From a checkpoint of a small autoregressive pixel model.
Model: 7.57M parameters, 16-pixel images, arch transformer_decoder.
Training: nadamw at rate 0.0014, 8100 steps.
Data: 36250 training examples, 28.6 epochs.
Rows from block 2, named by matrix and row number. Rows with one number belong to one attention dimension. Each number is 200 + 30 x the weight over its row's rms, rounded and kept within 0 to 999. All counts start at 0. After the name is the row's rms in percent of the matrix's.
# q: attention query (model.blocks.2.attn.q.weight, 240x256), inputs 128-191
# k: attention key (model.blocks.2.attn.k.weight, 240x256), inputs 128-191
q.152,100,224,215,204,200,195,211,232,227,188,199,201,282,183,227,208,197,250,147,199,207,126,183,215,183,216,229,116,223,160,200,217,202,161,162,192,215,181,214,190,189,183,209,196,203,254,178,209,217,124,253,182,178,182,214,192,229,152,221,158,174,259,209,207,245
k.152,084,199,191,204,233,203,173,195,246,179,203,193,217,178,188,178,201,231,213,196,207,156,135,196,174,212,202,239,183,177,169,177,241,233,197,151,223,206,174,213,191,181,147,175,206,252,220,214,223,196,260,211,214,153,182,213,173,224,199,236,168,203,201,200,173
q.153,094,230,194,147,190,234,152,187,261,207,245,247,187,193,156,217,222,202,227,198,183,189,174,163,202,204,217,190,205,245,179,220,237,166,259,218,134,226,220,202,192,247,124,180,188,180,243,154,227,256,184,198,149,191,171,222,177,245,172,145,239,220,168,169,128
k.153,102,216,158,206,189,197,168,164,183,164,181,208,112,224,182,215,197,205,180,238,179,223,240,181,197,245,199,220,259,186,241,203,214,220,210,204,202,212,241,150,200,227,234,196,197,216,139,179,149,184,158,169,222,199,197,232,152,214,185,230,150,194,212,224,193
q.154,097,215,120,141,190,195,204,139,206,190,178,176,180,170,211,226,215,216,222,113,197,164,190,158,197,191,192,165,218,220,223,259,199,175,205,183,184,251,245,235,218,216,239,157,192,234,216,188,176,216,173,183,219,139,182,198,210,209,221,186,148,253,171,154,192
k.154,087,251,202,194,244,219,157,185,174,193,179,190,202,121,204,141,198,222,222,188,158,136,213,200,244,202,218,182,201,179,239,168,227,222,199,185,226,229,250,155,227,158,214,226,243,199,183,219,169,210,218,194,238,179,196,214,182,228,211,225,189,181,179,120,223
q.155,090,164,158,221,211,174,190,200,144,189,150,178,188,231,214,231,230,186,226,175,181,222,218,205,193,186,192,141,244,254,202,233,142,159,180,172,245,206,218,217,180,229,269,215,184,223,218,235,179,218,284,174,193,178,185,168,181,222,204,230,186,231,239,183,179
k.155,122,179,221,189,177,220,235,218,173,257,197,155,172,190,236,180,167,196,151,219,164,227,168,211,213,238,219,221,223,176,208,184,215,154,216,191,234,188,233,227,218,206,223,219,184,159,237,201,202,206,233,261,184,212,175,197,210,179,228,207,245,161,196,151,179
q.156,100,173,216,164,197,220,187,222,240,143,248,201,203,193,158,201,235,159,227,151,206,264,245,128,156,160,214,247,177,198,183,198,244,264,194,229,168,216,192,233,226,217,173,202,173,213,172,179,215,202,214,213,195,212,202,250,206,202,206,208,225,210,168,232,183
k.156,120,193,188,183,204,179,195,178,135,205,174,159,207,179,192,109,191,204,223,197,215,154,242,242,150,212,175,177,198,235,223,224,210,227,175,189,247,184,188,175,213,184,227,171,232,191,209,220,193,188,197,185,196,219,227,193,176,191,167,233,139,254,210,211,215
q.157,093,180,186,170,161,174,273,168,244,249,243,172,124,206,171,166,187,194,176,221,214,214,152,193,216,186,191,191,163,191,200,212,184,177,227,221,165,172,141,228,225,245,219,167,205,192,274,216,262,258,175,214,238,192,198,207,196,205,187,220,192,159,189,198,240
k.157,107,256,186,225,162,228,205,222,203,227,198,233,200,187,188,254,167,195,229,170,236,223,250,173,227,135,231,172,241,214,194,231,215,207,248,212,147,185,212,181,222,226,200,186,225,235,198,145,166,200,176,173,230,204,174,204,217,234,164,184,214,243,146,238,200
q.158,097,214,212,217,210,186,253,158,225,199,149,169,122,140,234,231,193,178,170,273,174,293,155,226,216,237,232,251,167,190,165,198,208,180,145,183,245,187,201,167,155,152,221,217,180,204,206,177,191,246,195,213,224,227,207,209,203,217,192,249,241,172,223,249,202
k.158,143,185,222,196,192,226,197,244,159,162,213,167,217,159,209,191,215,185,230,147,207,159,187,234,145,227,207,178,206,186,168,215,189,147,218,240,181,195,205,205,246,157,199,170,182,197,217,161,156,155,211,234,184,193,176,166,171,195,218,176,216,269,242,230,169
q.159,084,188,171,175,227,247,211,129,220,135,159,197,199,172,211,275,232,263,138,207,182,200,235,225,153,248,210,206,208,170,193,295,217,110,158,225,196,197,249,190,226,213,218,234,184,206,154,200,195,161,170,233,200,172,245,194,163,243,150,177,170,253,232,197,225
k.159,087,173,233,205,194,206,198,243,170,176,193,221,195,191,184,156,168,265,212,193,250,219,242,193,143,205,210,212,129,169,167,136,163,185,150,224,198,181,200,180,214,181,161,205,207,191,177,199,189,222,224,236,243,230,230,199,190,195,209,153,218,193,190,208,245
q.160,102,148,162,252,203,207,183,187,181,183,196,221,238,139,228,195,251,229,267,136,196,134,196,196,240,204,195,141,251,222,194,230,155,176,210,237,189,168,211,159,226,208,231,210,195,230,172,209,174,214,178,163,219,204,174,166,187,219,191,205,211,268,185,179,201
k.160,100,168,198,213,219,199,213,202,166,231,211,132,204,146,195,192,180,216,200,210,148,203,224,198,174,227,261,176,210,173,212,208,239,206,199,178,190,152,215,166,222,187,220,242,177,179,202,171,270,181,223,226,172,175,190,233,268,223,208,191,197,182,223,220,224
q.161,097,220,176,189,186,184,182,194,239,262,212,215,158,166,193,205,193,197,186,235,220,148,155,175,206,203,225,223,171,213,212,161,196,138,167,163,179,256,189,170,167,166,182,185,237,211,188,187,161,236,219,174,237,250,245,208,241,283,188,200,202,217,205,149,191
k.161,096,218,167,198,214,218,146,175,219,175,205,246,224,160,201,213,226,153,219,161,194,158,223,160,224,209,262,214,247,165,263,203,193,225,199,230,211,212,225,143,186,173,220,230,211,209,174,223,119,169,137,177,214,187,181,222,173,230,222,227,170,213,248,194,189
q.162,103,172,203,227,169,200,204,219,163,236,234,182,174,236,165,171,140,226,170,241,195,204,197,258,222,144,204,205,175,171,218,189,185,187,183,184,167,207,149,235,193,225,223,193,251,154,186,197,234,210,206,203,293,259,193,162,221,229,200,213,188,173,201,188,225
k.162,107,210,216,219,172,228,196,185,232,207,187,212,204,136,212,229,169,205,197,154,235,227,193,196,203,219,231,188,196,214,155,271,185,155,210,205,197,223,174,200,223,166,219,220,152,163,251,185,197,180,185,222,185,226,194,172,207,219,192,191,234,236,163,159,166
q.163,090,214,183,251,181,163,218,190,211,238,168,116,169,258,187,175,123,188,198,187,232,217,195,183,224,235,217,242,197,209,162,219,168,280,200,160,234,192,215,218,179,189,225,175,205,191,212,223,159,172,179,217,220,179,198,219,223,191,184,227,168,172,181,231,192
k.163,099,220,235,199,200,199,235,224,237,222,214,232,175,265,239,204,241,204,203,162,209,173,202,181,237,184,214,163,148,222,211,160,166,204,161,254,167,189,191,220,146,207,157,193,218,230,189,233,173,217,186,210,204,255,239,122,215,183,197,144,219,207,195,246,234
q.164,115,231,192,235,207,190,218,170,146,191,187,153,179,236,264,212,182,204,162,213,182,174,160,210,201,236,199,177,238,220,201,223,186,207,193,157,240,212,158,177,218,193,243,218,163,179,242,217,151,130,215,223,173,155,188,169,165,197,179,205,183,198,207,212,204
k.164,080,186,202,188,167,165,248,233,217,221,226,190,215,234,187,203,188,178,201,248,226,206,202,179,255,167,174,155,190,221,230,194,191,193,187,204,139,180,202,208,171,266,116,158,191,202,239,180,251,265,162,135,170,195,181,173,238,190,180,155,237,180,180,165,216
q.165,096,202,199,155,207,226,194,200,165,198,216,211,191,198,235,233,190,221,189,235,221,220,220,209,201,201,189,230,190,195,194,186,216,209,240,237,181,255,196,224,212,241,169,234,165,113,194,207,229,189,138,206,174,201,239,208,159,180,260,193,204,202,169,143,147
k.165,101,214,180,159,189,187,170,170,189,205,211,241,233,193,178,245,185,238,200,254,240,258,265,200,259,167,141,232,211,217,225,178,168,179,190,207,161,253,196,204,226,197,223,218,235,178,182,176,171,226,183,189,197,216,149,233,190,197,179,206,220,157,168,137,219
q.166,102,199,209,181,163,166,157,176,214,244,230,204,163,208,191,140,207,176,254,180,202,181,167,157,243,185,188,199,179,243,172,135,215,250,244,180,150,226,176,187,169,176,193,205,250,223,252,209,158,257,211,191,209,187,194,179,219,233,211,202,224,160,184,201,156
k.166,100,236,175,197,193,206,204,195,225,213,215,179,218,239,191,223,184,159,172,254,171,198,176,226,243,200,249,206,245,229,246,249,195,235,196,221,219,216,200,231,197,237,237,221,226,196,227,225,187,215,155,132,203,188,193,180,205,191,225,226,200,198,183,167,167
q.167,099,220,243,175,138,206,240,231,153,159,190,167,196,152,245,185,177,188,171,196,167,242,202,238,168,209,225,185,202,189,166,216,198,205,158,177,262,182,188,214,185,183,178,202,223,181,198,171,193,178,206,241,140,158,204,156,206,186,176,229,243,219,226,210,236
k.167,123,194,191,197,212,211,222,197,180,231,245,164,216,151,212,186,195,190,191,184,183,176,184,201,155,233,167,194,145,196,146,245,223,150,237,244,203,224,186,234,228,184,215,138,172,191,205,169,235,196,196,220,136,160,230,182,200,133,221,212,211,227,206,197,217
q.168,085,174,234,206,214,164,243,178,191,206,209,147,149,231,206,219,170,188,202,242,240,213,211,196,179,223,195,252,169,163,210,149,193,229,214,136,242,224,216,213,161,148,198,219,225,156,208,245,152,154,140,172,233,202,219,173,234,195,266,190,176,135,227,194,169
k.168,091,207,203,145,186,204,200,229,227,259,245,208,235,210,198,212,229,176,191,224,215,196,204,193,224,213,178,200,153,184,192,150,146,151,179,241,168,265,170,243,216,198,223,220,239,173,216,268,190,235,203,214,187,243,253,194,215,189,201,168,265,168,202,196,198
q.169,097,219,192,191,182,178,200,230,216,159,228,224,223,166,208,188,195,231,184,207,229,223,179,194,170,244,217,199,192,182,147,213,242,182,191,252,182,193,174,208,235,253,163,217,174,208,132,169,273,204,205,199,194,204,200,285,230,168,209,211,230,227,200,234,249
k.169,084,211,189,207,253,222,172,147,192,160,168,170,175,181,197,186,229,249,245,221,221,168,170,260,180,199,163,206,193,202,163,179,220,231,214,178,226,168,190,202,231,161,209,207,197,222,202,172,227,149,272,195,222,198,170,200,161,279,158,232,114,237,179,204,195
q.170,083,186,211,235,200,192,240,211,197,218,220,136,201,183,200,163,187,201,196,176,208,210,170,191,230,208,222,205,247,199,181,226,177,245,203,195,237,177,190,240,226,205,222,185,188,217,190,196,163,195,207,212,167,194,175,195,215,217,206,231,175,202,196,243,212
k.170,094,173,235,209,176,203,234,220,172,252,178,158,175,166,213,211,200,179,200,161,236,163,209,233,145,216,206,182,179,172,212,257,222,193,222,228,148,184,201,226,219,166,203,131,219,221,225,194,198,188,175,220,160,191,250,168,197,190,141,198,217,226,220,256,241
q.171,106,151,175,236,170,180,176,274,189,190,170,201,198,201,199,171,196,119,260,136,247,214,188,176,238,201,172,236,192,238,166,156,217,273,215,218,176,170,192,218,270,212,215,158,170,213,196,195,192,264,197,221,186,204,176,246,252,198,185,247,265,178,172,252,245
k.171,109,173,220,234,231,206,253,181,144,177,154,164,241,233,258,172,197,204,225,174,118,159,179,253,211,191,164,190,209,215,213,261,172,186,217,219,211,191,214,204,232,179,246,199,175,184,198,205,230,174,205,226,210,175,209,161,173,165,230,212,144,209,207,222,275
q.172,097,246,211,224,230,216,166,191,156,193,195,270,281,183,238,204,203,235,220,193,184,180,217,219,197,231,194,165,249,231,171,191,216,193,219,264,240,210,185,144,204,222,166,215,167,197,155,184,223,187,169,172,180,216,156,207,181,127,264,194,167,235,211,192,205
k.172,094,180,188,221,221,161,208,129,254,183,184,239,173,193,242,231,243,221,203,211,217,228,153,205,214,199,152,200,217,167,185,183,200,213,234,189,150,164,229,209,189,202,180,227,146,201,173,171,284,184,188,197,157,184,163,227,221,188,186,216,236,159,184,182,200
q.173,094,196,238,231,204,222,158,214,205,177,178,220,237,163,233,206,173,207,175,182,222,190,214,273,286,168,151,252,152,193,257,154,175,206,181,222,180,189,241,200,212,155,181,188,213,144,174,128,217,208,194,201,189,234,190,167,181,264,161,176,227,210,204,172,239
k.173,105,160,197,242,218,207,195,215,220,121,207,171,233,214,155,216,150,194,241,160,138,184,197,175,170,198,213,192,141,232,164,223,216,211,235,177,234,225,203,155,205,218,186,191,185,193,181,212,204,179,219,189,233,148,202,236,199,190,241,198,167,197,202,171,205
q.174,105,171,201,281,233,184,209,226,224,236,211,186,259,215,210,216,160,198,197,189,224,143,214,210,191,172,199,179,187,209,219,120,223,225,210,200,235,202,198,206,191,209,186,161,185,198,183,192,213,207,202,146,257,225,202,180,221,145,271,194,149,151,170,174,237
k.174,096,206,214,226,189,221,193,167,243,226,162,240,170,184,263,227,207,231,225,123,246,170,206,140,227,204,198,221,224,204,202,174,254,214,225,204,142,191,195,177,173,194,169,245,165,204,188,237,201,201,188,230,193,224,183,245,171,190,159,220,232,207,177,221,185
q.175,103,253,219,176,221,202,188,172,156,252,194,235,212,185,232,203,220,214,235,240,140,175,154,176,208,190,181,196,232,174,221,161,196,203,201,187,221,248,226,147,208,121,169,165,215,214,181,199,116,188,157,219,201,197,240,215,170,179,241,208,167,131,181,237,215
k.175,087,180,174,190,187,181,186,204,231,230,189,277,266,192,194,236,233,135,182,111,201,162,178,186,199,197,162,226,246,182,259,271,223,179,185,223,95,190,242,182,192,193,193,183,169,226,180,194,190,256,146,189,173,132,192,208,197,151,197,192,262,186,227,200,218
q.176,094,199,239,302,211,193,179,226,193,211,245,184,222,306,172,206,141,218,205,206,274,191,215,211,198,191,199,228,182,179,131,180,206,233,211,265,167,196,188,193,203,281,153,189,220,188,192,178,250,202,200,162,205,229,137,192,196,182,209,197,255,198,148,188,177
k.176,102,217,199,192,200,171,185,155,266,224,202,222,212,187,154,156,226,240,230,242,205,237,218,158,218,205,207,183,168,227,209,156,230,222,174,161,229,210,165,217,185,235,234,259,205,202,206,223,193,183,199,181,203,236,178,207,221,244,215,191,149,208,250,213,188
q.177,095,159,205,127,185,206,206,190,235,137,189,232,160,134,212,218,218,154,216,188,213,200,252,192,165,224,189,236,163,224,231,207,176,197,144,185,232,183,233,174,172,159,180,226,194,170,175,207,177,187,222,218,185,210,165,231,227,269,132,181,193,234,222,167,201
k.177,102,194,210,203,241,172,203,219,162,184,229,196,140,195,225,171,247,176,232,192,192,177,225,187,182,200,220,185,207,187,155,151,178,224,197,222,244,161,199,170,195,209,214,181,202,201,158,191,211,171,196,168,196,236,212,235,229,198,201,191,194,187,219,212,208
q.178,126,150,191,193,220,251,189,197,248,147,192,253,241,195,149,172,216,212,249,124,215,177,229,194,203,176,172,200,187,234,238,206,214,224,255,258,153,176,243,216,202,227,174,184,192,203,162,219,253,229,183,178,228,253,141,199,233,175,178,167,190,235,176,171,194
k.178,087,228,191,260,247,199,183,168,168,154,181,195,152,207,213,185,177,249,201,165,168,216,189,195,194,213,209,209,197,192,161,203,231,218,208,148,245,210,203,194,216,188,219,228,195,186,160,185,229,133,234,217,225,212,189,253,190,212,201,232,163,201,188,210,213
q.179,095,279,200,200,228,214,159,187,172,218,152,240,218,244,210,237,216,219,181,244,165,231,163,118,208,194,199,236,223,197,192,227,198,190,171,169,207,275,216,163,214,184,182,198,176,196,169,236,201,179,217,193,198,190,271,260,181,198,214,209,194,231,209,217,179
k.179,095,173,187,195,213,197,205,208,221,163,179,252,257,221,221,192,240,159,165,147,212,188,171,218,248,190,137,180,196,194,293,196,189,211,185,205,171,196,264,194,178,180,127,180,188,203,194,191,185,242,183,182,214,183,182,182,187,165,221,224,223,179,208,121,193
q.180,092,196,217,207,204,245,161,146,189,133,161,202,197,155,226,212,214,199,267,179,206,222,196,225,199,188,252,217,215,193,165,192,188,233,195,186,202,225,226,219,138,166,176,219,237,225,181,182,146,173,185,146,213,209,202,164,225,302,171,199,234,237,208,180,150
k.180,092,161,191,221,237,203,176,238,214,172,225,159,216,156,198,165,230,203,184,211,182,155,221,198,178,221,224,164,142,185,184,204,220,196,179,231,252,242,210,197,230,170,261,240,209,186,179,229,198,188,184,220,205,184,241,237,208,168,260,246,176,155,227,165,215
q.181,117,193,187,181,191,186,210,175,198,177,240,183,204,191,237,196,206,210,205,206,191,186,209,189,218,245,185,178,217,211,226,240,193,165,199,217,204,201,197,200,219,200,229,276,151,216,239,216,146,167,208,248,157,178,203,220,169,199,189,163,229,222,191,195,173
k.181,088,178,193,156,157,159,225,216,193,207,228,167,195,241,147,197,172,185,185,264,212,216,228,187,215,164,206,197,230,213,211,195,193,257,151,173,215,184,209,182,207,242,148,165,235,207,213,195,205,210,180,142,200,180,162,201,274,199,184,159,192,203,221,238,200
q.182,093,207,210,127,171,183,175,243,149,178,233,171,146,207,199,213,175,145,230,192,215,237,205,151,204,207,164,302,151,209,203,197,218,209,228,177,170,285,179,214,209,282,152,183,201,152,142,142,225,176,164,218,175,253,219,223,208,253,192,187,226,218,212,191,201
k.182,102,159,184,215,196,213,155,133,174,257,206,185,197,168,188,108,205,142,177,188,225,193,205,210,219,238,121,169,183,216,225,228,219,169,211,212,223,227,195,248,235,198,271,201,198,122,178,223,209,192,168,191,190,200,197,207,160,225,236,251,164,194,229,152,218
q.183,095,185,198,117,214,172,189,190,216,232,184,233,213,143,219,225,249,171,256,213,184,204,212,183,199,203,189,193,164,204,223,166,198,184,161,198,237,232,255,194,165,170,175,219,179,226,225,201,151,227,250,161,175,225,196,210,164,194,246,204,175,178,223,159,191
k.183,101,213,198,176,196,196,154,225,180,223,219,188,182,180,194,203,234,145,214,211,200,170,197,208,206,215,210,261,265,188,216,185,249,213,227,195,237,191,201,230,229,234,235,232,221,230,205,218,165,197,211,212,197,175,191,259,184,237,178,234,195,173,246,161,136
q.184,075,218,253,172,193,164,138,215,151,146,213,185,244,220,258,272,221,144,259,172,169,226,209,238,179,199,173,158,208,213,154,226,228,208,220,231,192,224,171,208,215,235,180,203,165,205,196,149,183,163,229,232,140,157,174,223,180,170,177,187,236,176,162,238,203
k.184,109,148,198,190,187,156,182,186,183,226,183,156,211,220,182,133,212,207,191,243,189,202,175,215,166,217,141,228,233,225,199,231,251,192,200,171,195,177,198,215,240,219,230,198,162,195,205,190,252,231,215,223,193,182,146,200,152,190,239,184,167,178,194,177,199
q.185,107,248,188,212,206,196,163,209,151,208,224,169,193,211,193,172,171,201,191,238,157,188,213,215,231,214,241,222,227,208,209,232,181,176,205,163,223,231,190,198,161,205,226,200,203,195,176,164,164,208,227,228,182,171,214,189,161,252,195,191,168,234,222,192,163
k.185,123,180,214,176,175,208,209,174,239,180,199,209,150,236,240,213,231,183,154,259,223,248,182,216,203,226,230,170,170,191,240,159,168,176,208,200,211,174,212,248,141,206,196,170,194,173,209,199,189,220,226,205,187,258,204,182,145,212,229,193,210,152,180,176,177
q.186,089,148,172,235,230,185,244,240,193,247,238,185,239,204,180,122,203,170,181,197,216,138,219,187,206,201,215,181,206,223,208,193,204,236,247,184,225,153,149,217,203,217,254,200,186,178,239,245,232,211,195,182,215,222,204,175,226,113,249,188,176,217,208,161,150
k.186,100,217,219,195,206,193,217,180,208,222,238,234,166,220,240,270,201,216,168,253,240,253,234,183,238,190,216,187,216,200,204,166,157,209,212,203,175,189,175,249,155,210,181,205,209,175,217,194,206,189,197,210,149,250,196,204,211,216,172,189,217,212,177,230,180
q.187,115,180,205,177,187,211,204,227,250,214,216,217,223,186,125,187,212,227,219,209,199,187,221,183,193,162,239,180,183,168,201,200,218,174,192,217,161,182,227,250,160,200,183,178,224,238,194,213,241,265,221,165,237,226,201,225,230,176,211,170,204,188,177,180,190
k.187,077,240,185,231,224,256,156,187,200,164,186,210,154,138,226,204,236,226,197,156,194,206,221,216,164,247,249,227,233,179,170,188,210,214,212,192,260,198,189,206,203,144,249,239,196,224,162,192,145,155,234,268,224,226,213,234,141,242,204,263,171,216,197,228,157
q.188,079,130,207,193,222,226,197,261,195,205,176,288,218,191,191,218,239,212,197,220,218,212,257,204,196,176,193,178,193,187,168,164,213,203,180,233,183,128,234,182,203,183,172,241,217,194,223,234,209,240,178,193,164,171,210,187,162,176,157,232,267,166,173,194,193
k.188,091,213,206,146,219,199,193,245,166,220,217,198,248,212,200,223,173,238,196,240,156,242,222,221,207,201,205,257,206,194,208,182,186,150,181,215,221,221,149,197,166,216,230,226,207,210,214,175,182,221,251,230,200,205,192,202,224,179,218,156,215,186,242,217,203
q.189,085,227,169,216,231,225,228,155,191,241,225,138,200,201,152,127,169,218,199,174,163,222,229,188,242,166,199,163,225,211,224,264,169,197,233,220,206,237,233,254,221,220,252,167,210,185,187,169,208,214,140,170,225,148,217,173,153,203,233,243,133,197,189,147,210
k.189,095,208,178,205,214,248,224,201,225,269,239,229,203,175,173,229,150,187,194,172,207,191,248,186,236,156,223,181,133,177,258,175,240,238,243,199,230,218,237,206,190,229,160,224,221,221,189,212,162,208,185,221,213,229,213,206,225,182,183,235,210,210,159,175,179
q.190,090,263,226,211,243,209,192,220,178,227,210,207,243,181,204,168,281,232,168,216,166,180,205,211,152,187,206,147,235,179,180,202,206,183,233,197,228,155,191,148,195,147,190,222,203,195,179,175,199,165,214,212,130,201,188,176,155,141,227,206,173,209,259,248,190
k.190,101,194,186,181,189,201,173,164,177,263,208,206,164,225,182,258,226,204,200,236,212,238,174,185,151,240,160,214,150,166,199,201,205,146,217,170,186,199,173,219,178,222,198,170,171,197,235,184,229,190,219,190,144,185,234,172,177,196,154,234,223,181,225,237,181
q.191,114,175,212,184,180,223,256,276,245,177,155,239,217,202,151,194,205,178,136,195,234,219,252,193,140,220,224,195,215,168,197,216,187,186,154,212,214,94,190,164,195,196,201,199,193,253,250,255,262,199,223,222,176,192,226,228,222,146,180,190,230,244,247,239,207
k.191,098,186,206,196,202,200,233,224,166,177,194,245,219,225,231,195,209,207,184,221,175,227,209,197,166,175,193,178,179,186,127,140,136,172,201,202,224,182,175,196,164,187,168,143,228,215,154,195,197,205,227,254,222,197,249,178,257,186,202,184,233,198,214,296,224
q.192,098,141,236,208,185,171,203,185,237,150,191,191,197,187,221,269,211,286,208,212,150,194,201,215,199,187,210,275,211,173,236,254,230,190,152,166,197,233,221,246,215,217,229,169,215,231,218,195,178,182,219,158,210,161,175,222,157,217,241,127,165,231,192,118,219
k.192,099,191,168,207,241,207,217,223,182,201,191,198,184,235,237,236,231,213,226,193,165,193,138,170,229,207,225,191,171,194,217,234,206,200,160,209,216,182,174,192,200,220,192,215,197,244,199,217,151,149,235,185,168,210,222,186,206,190,212,289,189,195,233,240,186
q.193,113,181,203,187,205,211,173,247,197,171,193,259,252,211,183,172,201,222,223,121,171,189,230,165,228,225,207,185,183,211,250,196,211,205,186,192,207,200,200,203,239,212,192,205,206,201,165,232,190,157,205,183,213,172,239,185,202,156,232,257,210,231,207,171,193
k.193,086,237,182,128,252,218,196,186,188,167,202,242,226,250,191,173,229,171,198,154,232,235,162,177,214,155,161,275,174,230,228,168,209,147,206,163,188,193,193,238,258,163,165,184,192,172,237,270,213,165,222,183,215,178,214,154,195,210,209,246,227,244,204,183,187
q.194,117,215,152,171,188,184,217,200,148,269,187,252,192,179,211,114,174,181,191,200,253,214,159,184,193,240,127,161,163,221,215,194,196,185,266,177,195,189,160,229,219,208,219,183,181,227,192,221,183,235,194,200,166,208,180,200,224,132,183,235,229,206,208,222,212
k.194,119,214,211,165,208,238,200,143,202,206,232,203,193,214,204,175,172,123,170,194,231,220,239,183,187,164,135,257,169,211,176,185,189,233,233,169,206,197,109,182,226,227,201,168,177,129,221,218,207,214,170,204,182,187,242,181,244,191,192,194,206,246,245,247,184
q.195,104,188,206,267,231,195,207,163,211,206,205,187,206,174,177,199,229,192,255,154,255,203,212,216,207,191,233,206,128,188,239,239,214,193,232,235,192,158,242,287,253,200,259,206,222,257,209,182,177,201,234,181,184,145,165,226,167,226,189,258,234,192,154,249,183
k.195,104,247,233,204,176,190,202,220,193,202,231,223,161,206,214,290,166,226,271,217,182,222,225,225,252,230,206,269,204,157,177,161,191,234,197,215,196,179,216,194,176,236,216,198,207,249,204,231,209,180,194,177,240,217,196,181,180,223,265,155,202,163,203,243,192
q.196,094,193,225,209,225,198,176,154,172,154,215,223,187,269,192,155,219,183,172,250,173,237,174,164,216,199,198,159,186,214,227,157,190,244,211,206,216,208,179,186,205,208,234,186,231,204,192,188,248,182,234,198,230,168,213,187,197,246,243,253,208,199,192,176,184
k.196,092,204,213,216,213,164,182,186,168,197,207,229,218,215,203,164,229,172,223,262,233,265,219,216,166,236,171,203,191,195,236,156,182,168,215,179,218,193,195,213,201,198,216,205,229,234,183,185,209,257,224,178,175,191,214,221,182,234,205,199,200,146,222,205,130
q.197,086,251,173,146,228,228,199,191,192,187,159,162,132,213,178,225,171,167,182,139,210,205,183,202,180,169,164,215,181,225,217,216,185,201,244,209,186,208,221,124,228,200,231,210,167,144,191,229,215,199,180,214,175,138,215,221,176,212,185,217,224,176,233,209,197
k.197,098,192,220,204,189,248,165,175,181,199,153,190,194,213,179,197,165,182,150,211,182,241,252,176,169,215,171,135,184,227,207,220,196,228,267,238,198,225,223,170,180,197,215,204,183,146,171,229,210,221,169,234,244,207,249,239,221,180,181,203,185,174,195,185,161
q.198,106,220,167,246,209,221,205,199,201,178,230,235,234,138,196,216,206,214,191,249,235,242,177,210,178,208,244,170,194,162,187,167,191,167,249,208,205,163,234,216,174,176,174,182,207,213,226,132,219,211,248,212,166,196,262,195,180,197,232,174,169,238,207,197,235
k.198,091,219,216,212,207,193,195,219,203,214,217,202,203,129,206,173,190,238,165,219,163,199,168,225,231,245,240,182,212,105,191,206,182,169,154,184,207,213,170,228,161,229,195,187,196,196,199,157,215,176,182,177,145,208,190,217,202,196,237,210,216,206,259,170,247
q.199,088,225,213,202,199,182,190,185,171,155,248,233,272,186,221,204,194,230,172,225,163,186,247,190,224,176,182,195,201,183,196,187,218,190,142,197,207,227,183,207,209,226,175,183,251,182,159,176,179,191,196,187,208,196,206,203,176,161,229,215,174,217,217,162,221
k.199,077,189,143,183,215,178,216,172,199,188,204,167,234,221,188,184,209,189,152,169,171,176,114,143,187,168,179,202,230,253,238,232,220,127,171,150,139,241,133,223,259,235,164,213,228,178,204,207,175,205,223,216,149,195,201,155,238,188,173,237,221,206,210,155,191
q.200,094,192,219,274,161,206,215,208,216,197,191,169,161,180,230,234,188,174,241,215,254,212,167,227,233,195,235,213,233,178,209,202,166,207,203,221,167,218,210,203,206,199,185,230,185,187,265,280,195,182,156,199,219,175,203,243,207,192,182,145,185,215,242,222,221
k.200,116,189,199,155,147,236,212,211,283,204,191,179,180,179,194,238,166,260,220,209,223,186,186,218,262,240,258,187,245,209,199,215,184,229,218,214,206,243,223,162,174,211,212,245,207,186,213,225,161,164,201,231,205,255,138,183,231,203,213,206,170,242,236,184,182
q.201,114,165,169,256,251,204,199,210,255,221,237,248,184,232,204,229,219,260,242,224,234,196,146,202,221,243,187,199,184,176,203,156,205,206,204,213,239,196,240,227,208,215,184,156,141,238,211,237,177,162,218,160,240,227,182,169,197,187,245,210,235,240,202,168,193
k.201,119,189,231,270,252,205,218,208,234,180,253,208,208,243,248,199,235,189,249,235,200,209,165,222,232,204,224,220,175,195,204,173,192,223,197,209,212,176,193,284,209,210,203,181,166,245,226,196,183,187,227,124,197,203,185,171,175,196,215,208,274,225,173,213,180
q.202,104,217,273,188,165,176,206,197,181,216,187,172,155,133,200,201,207,185,172,184,165,144,202,208,235,195,237,192,219,235,170,233,198,238,166,175,185,159,168,160,191,167,241,219,220,189,166,160,191,241,203,222,187,136,205,233,196,285,164,193,167,129,181,230,222
k.202,102,231,173,185,163,207,204,179,218,188,149,173,189,131,206,278,195,188,218,190,185,178,225,194,204,167,196,153,249,211,162,230,243,227,196,226,166,221,209,142,213,174,200,247,203,183,198,231,220,221,175,244,209,188,163,263,164,230,233,211,196,103,180,212,230
q.203,099,241,206,241,227,187,181,204,213,163,231,170,214,159,232,173,181,177,228,227,225,195,148,224,212,149,179,204,140,184,155,215,172,178,170,243,204,249,227,257,202,231,209,204,206,193,217,258,259,189,188,159,221,176,214,182,161,168,170,190,218,232,188,189,235
k.203,094,206,197,165,172,220,191,202,262,187,185,185,177,221,173,173,222,202,212,179,186,222,180,200,247,195,227,223,240,178,190,232,176,201,256,201,189,204,220,170,261,214,185,170,198,165,273,185,184,162,223,207,220,255,192,130,246,194,247,213,212,267,236,194,185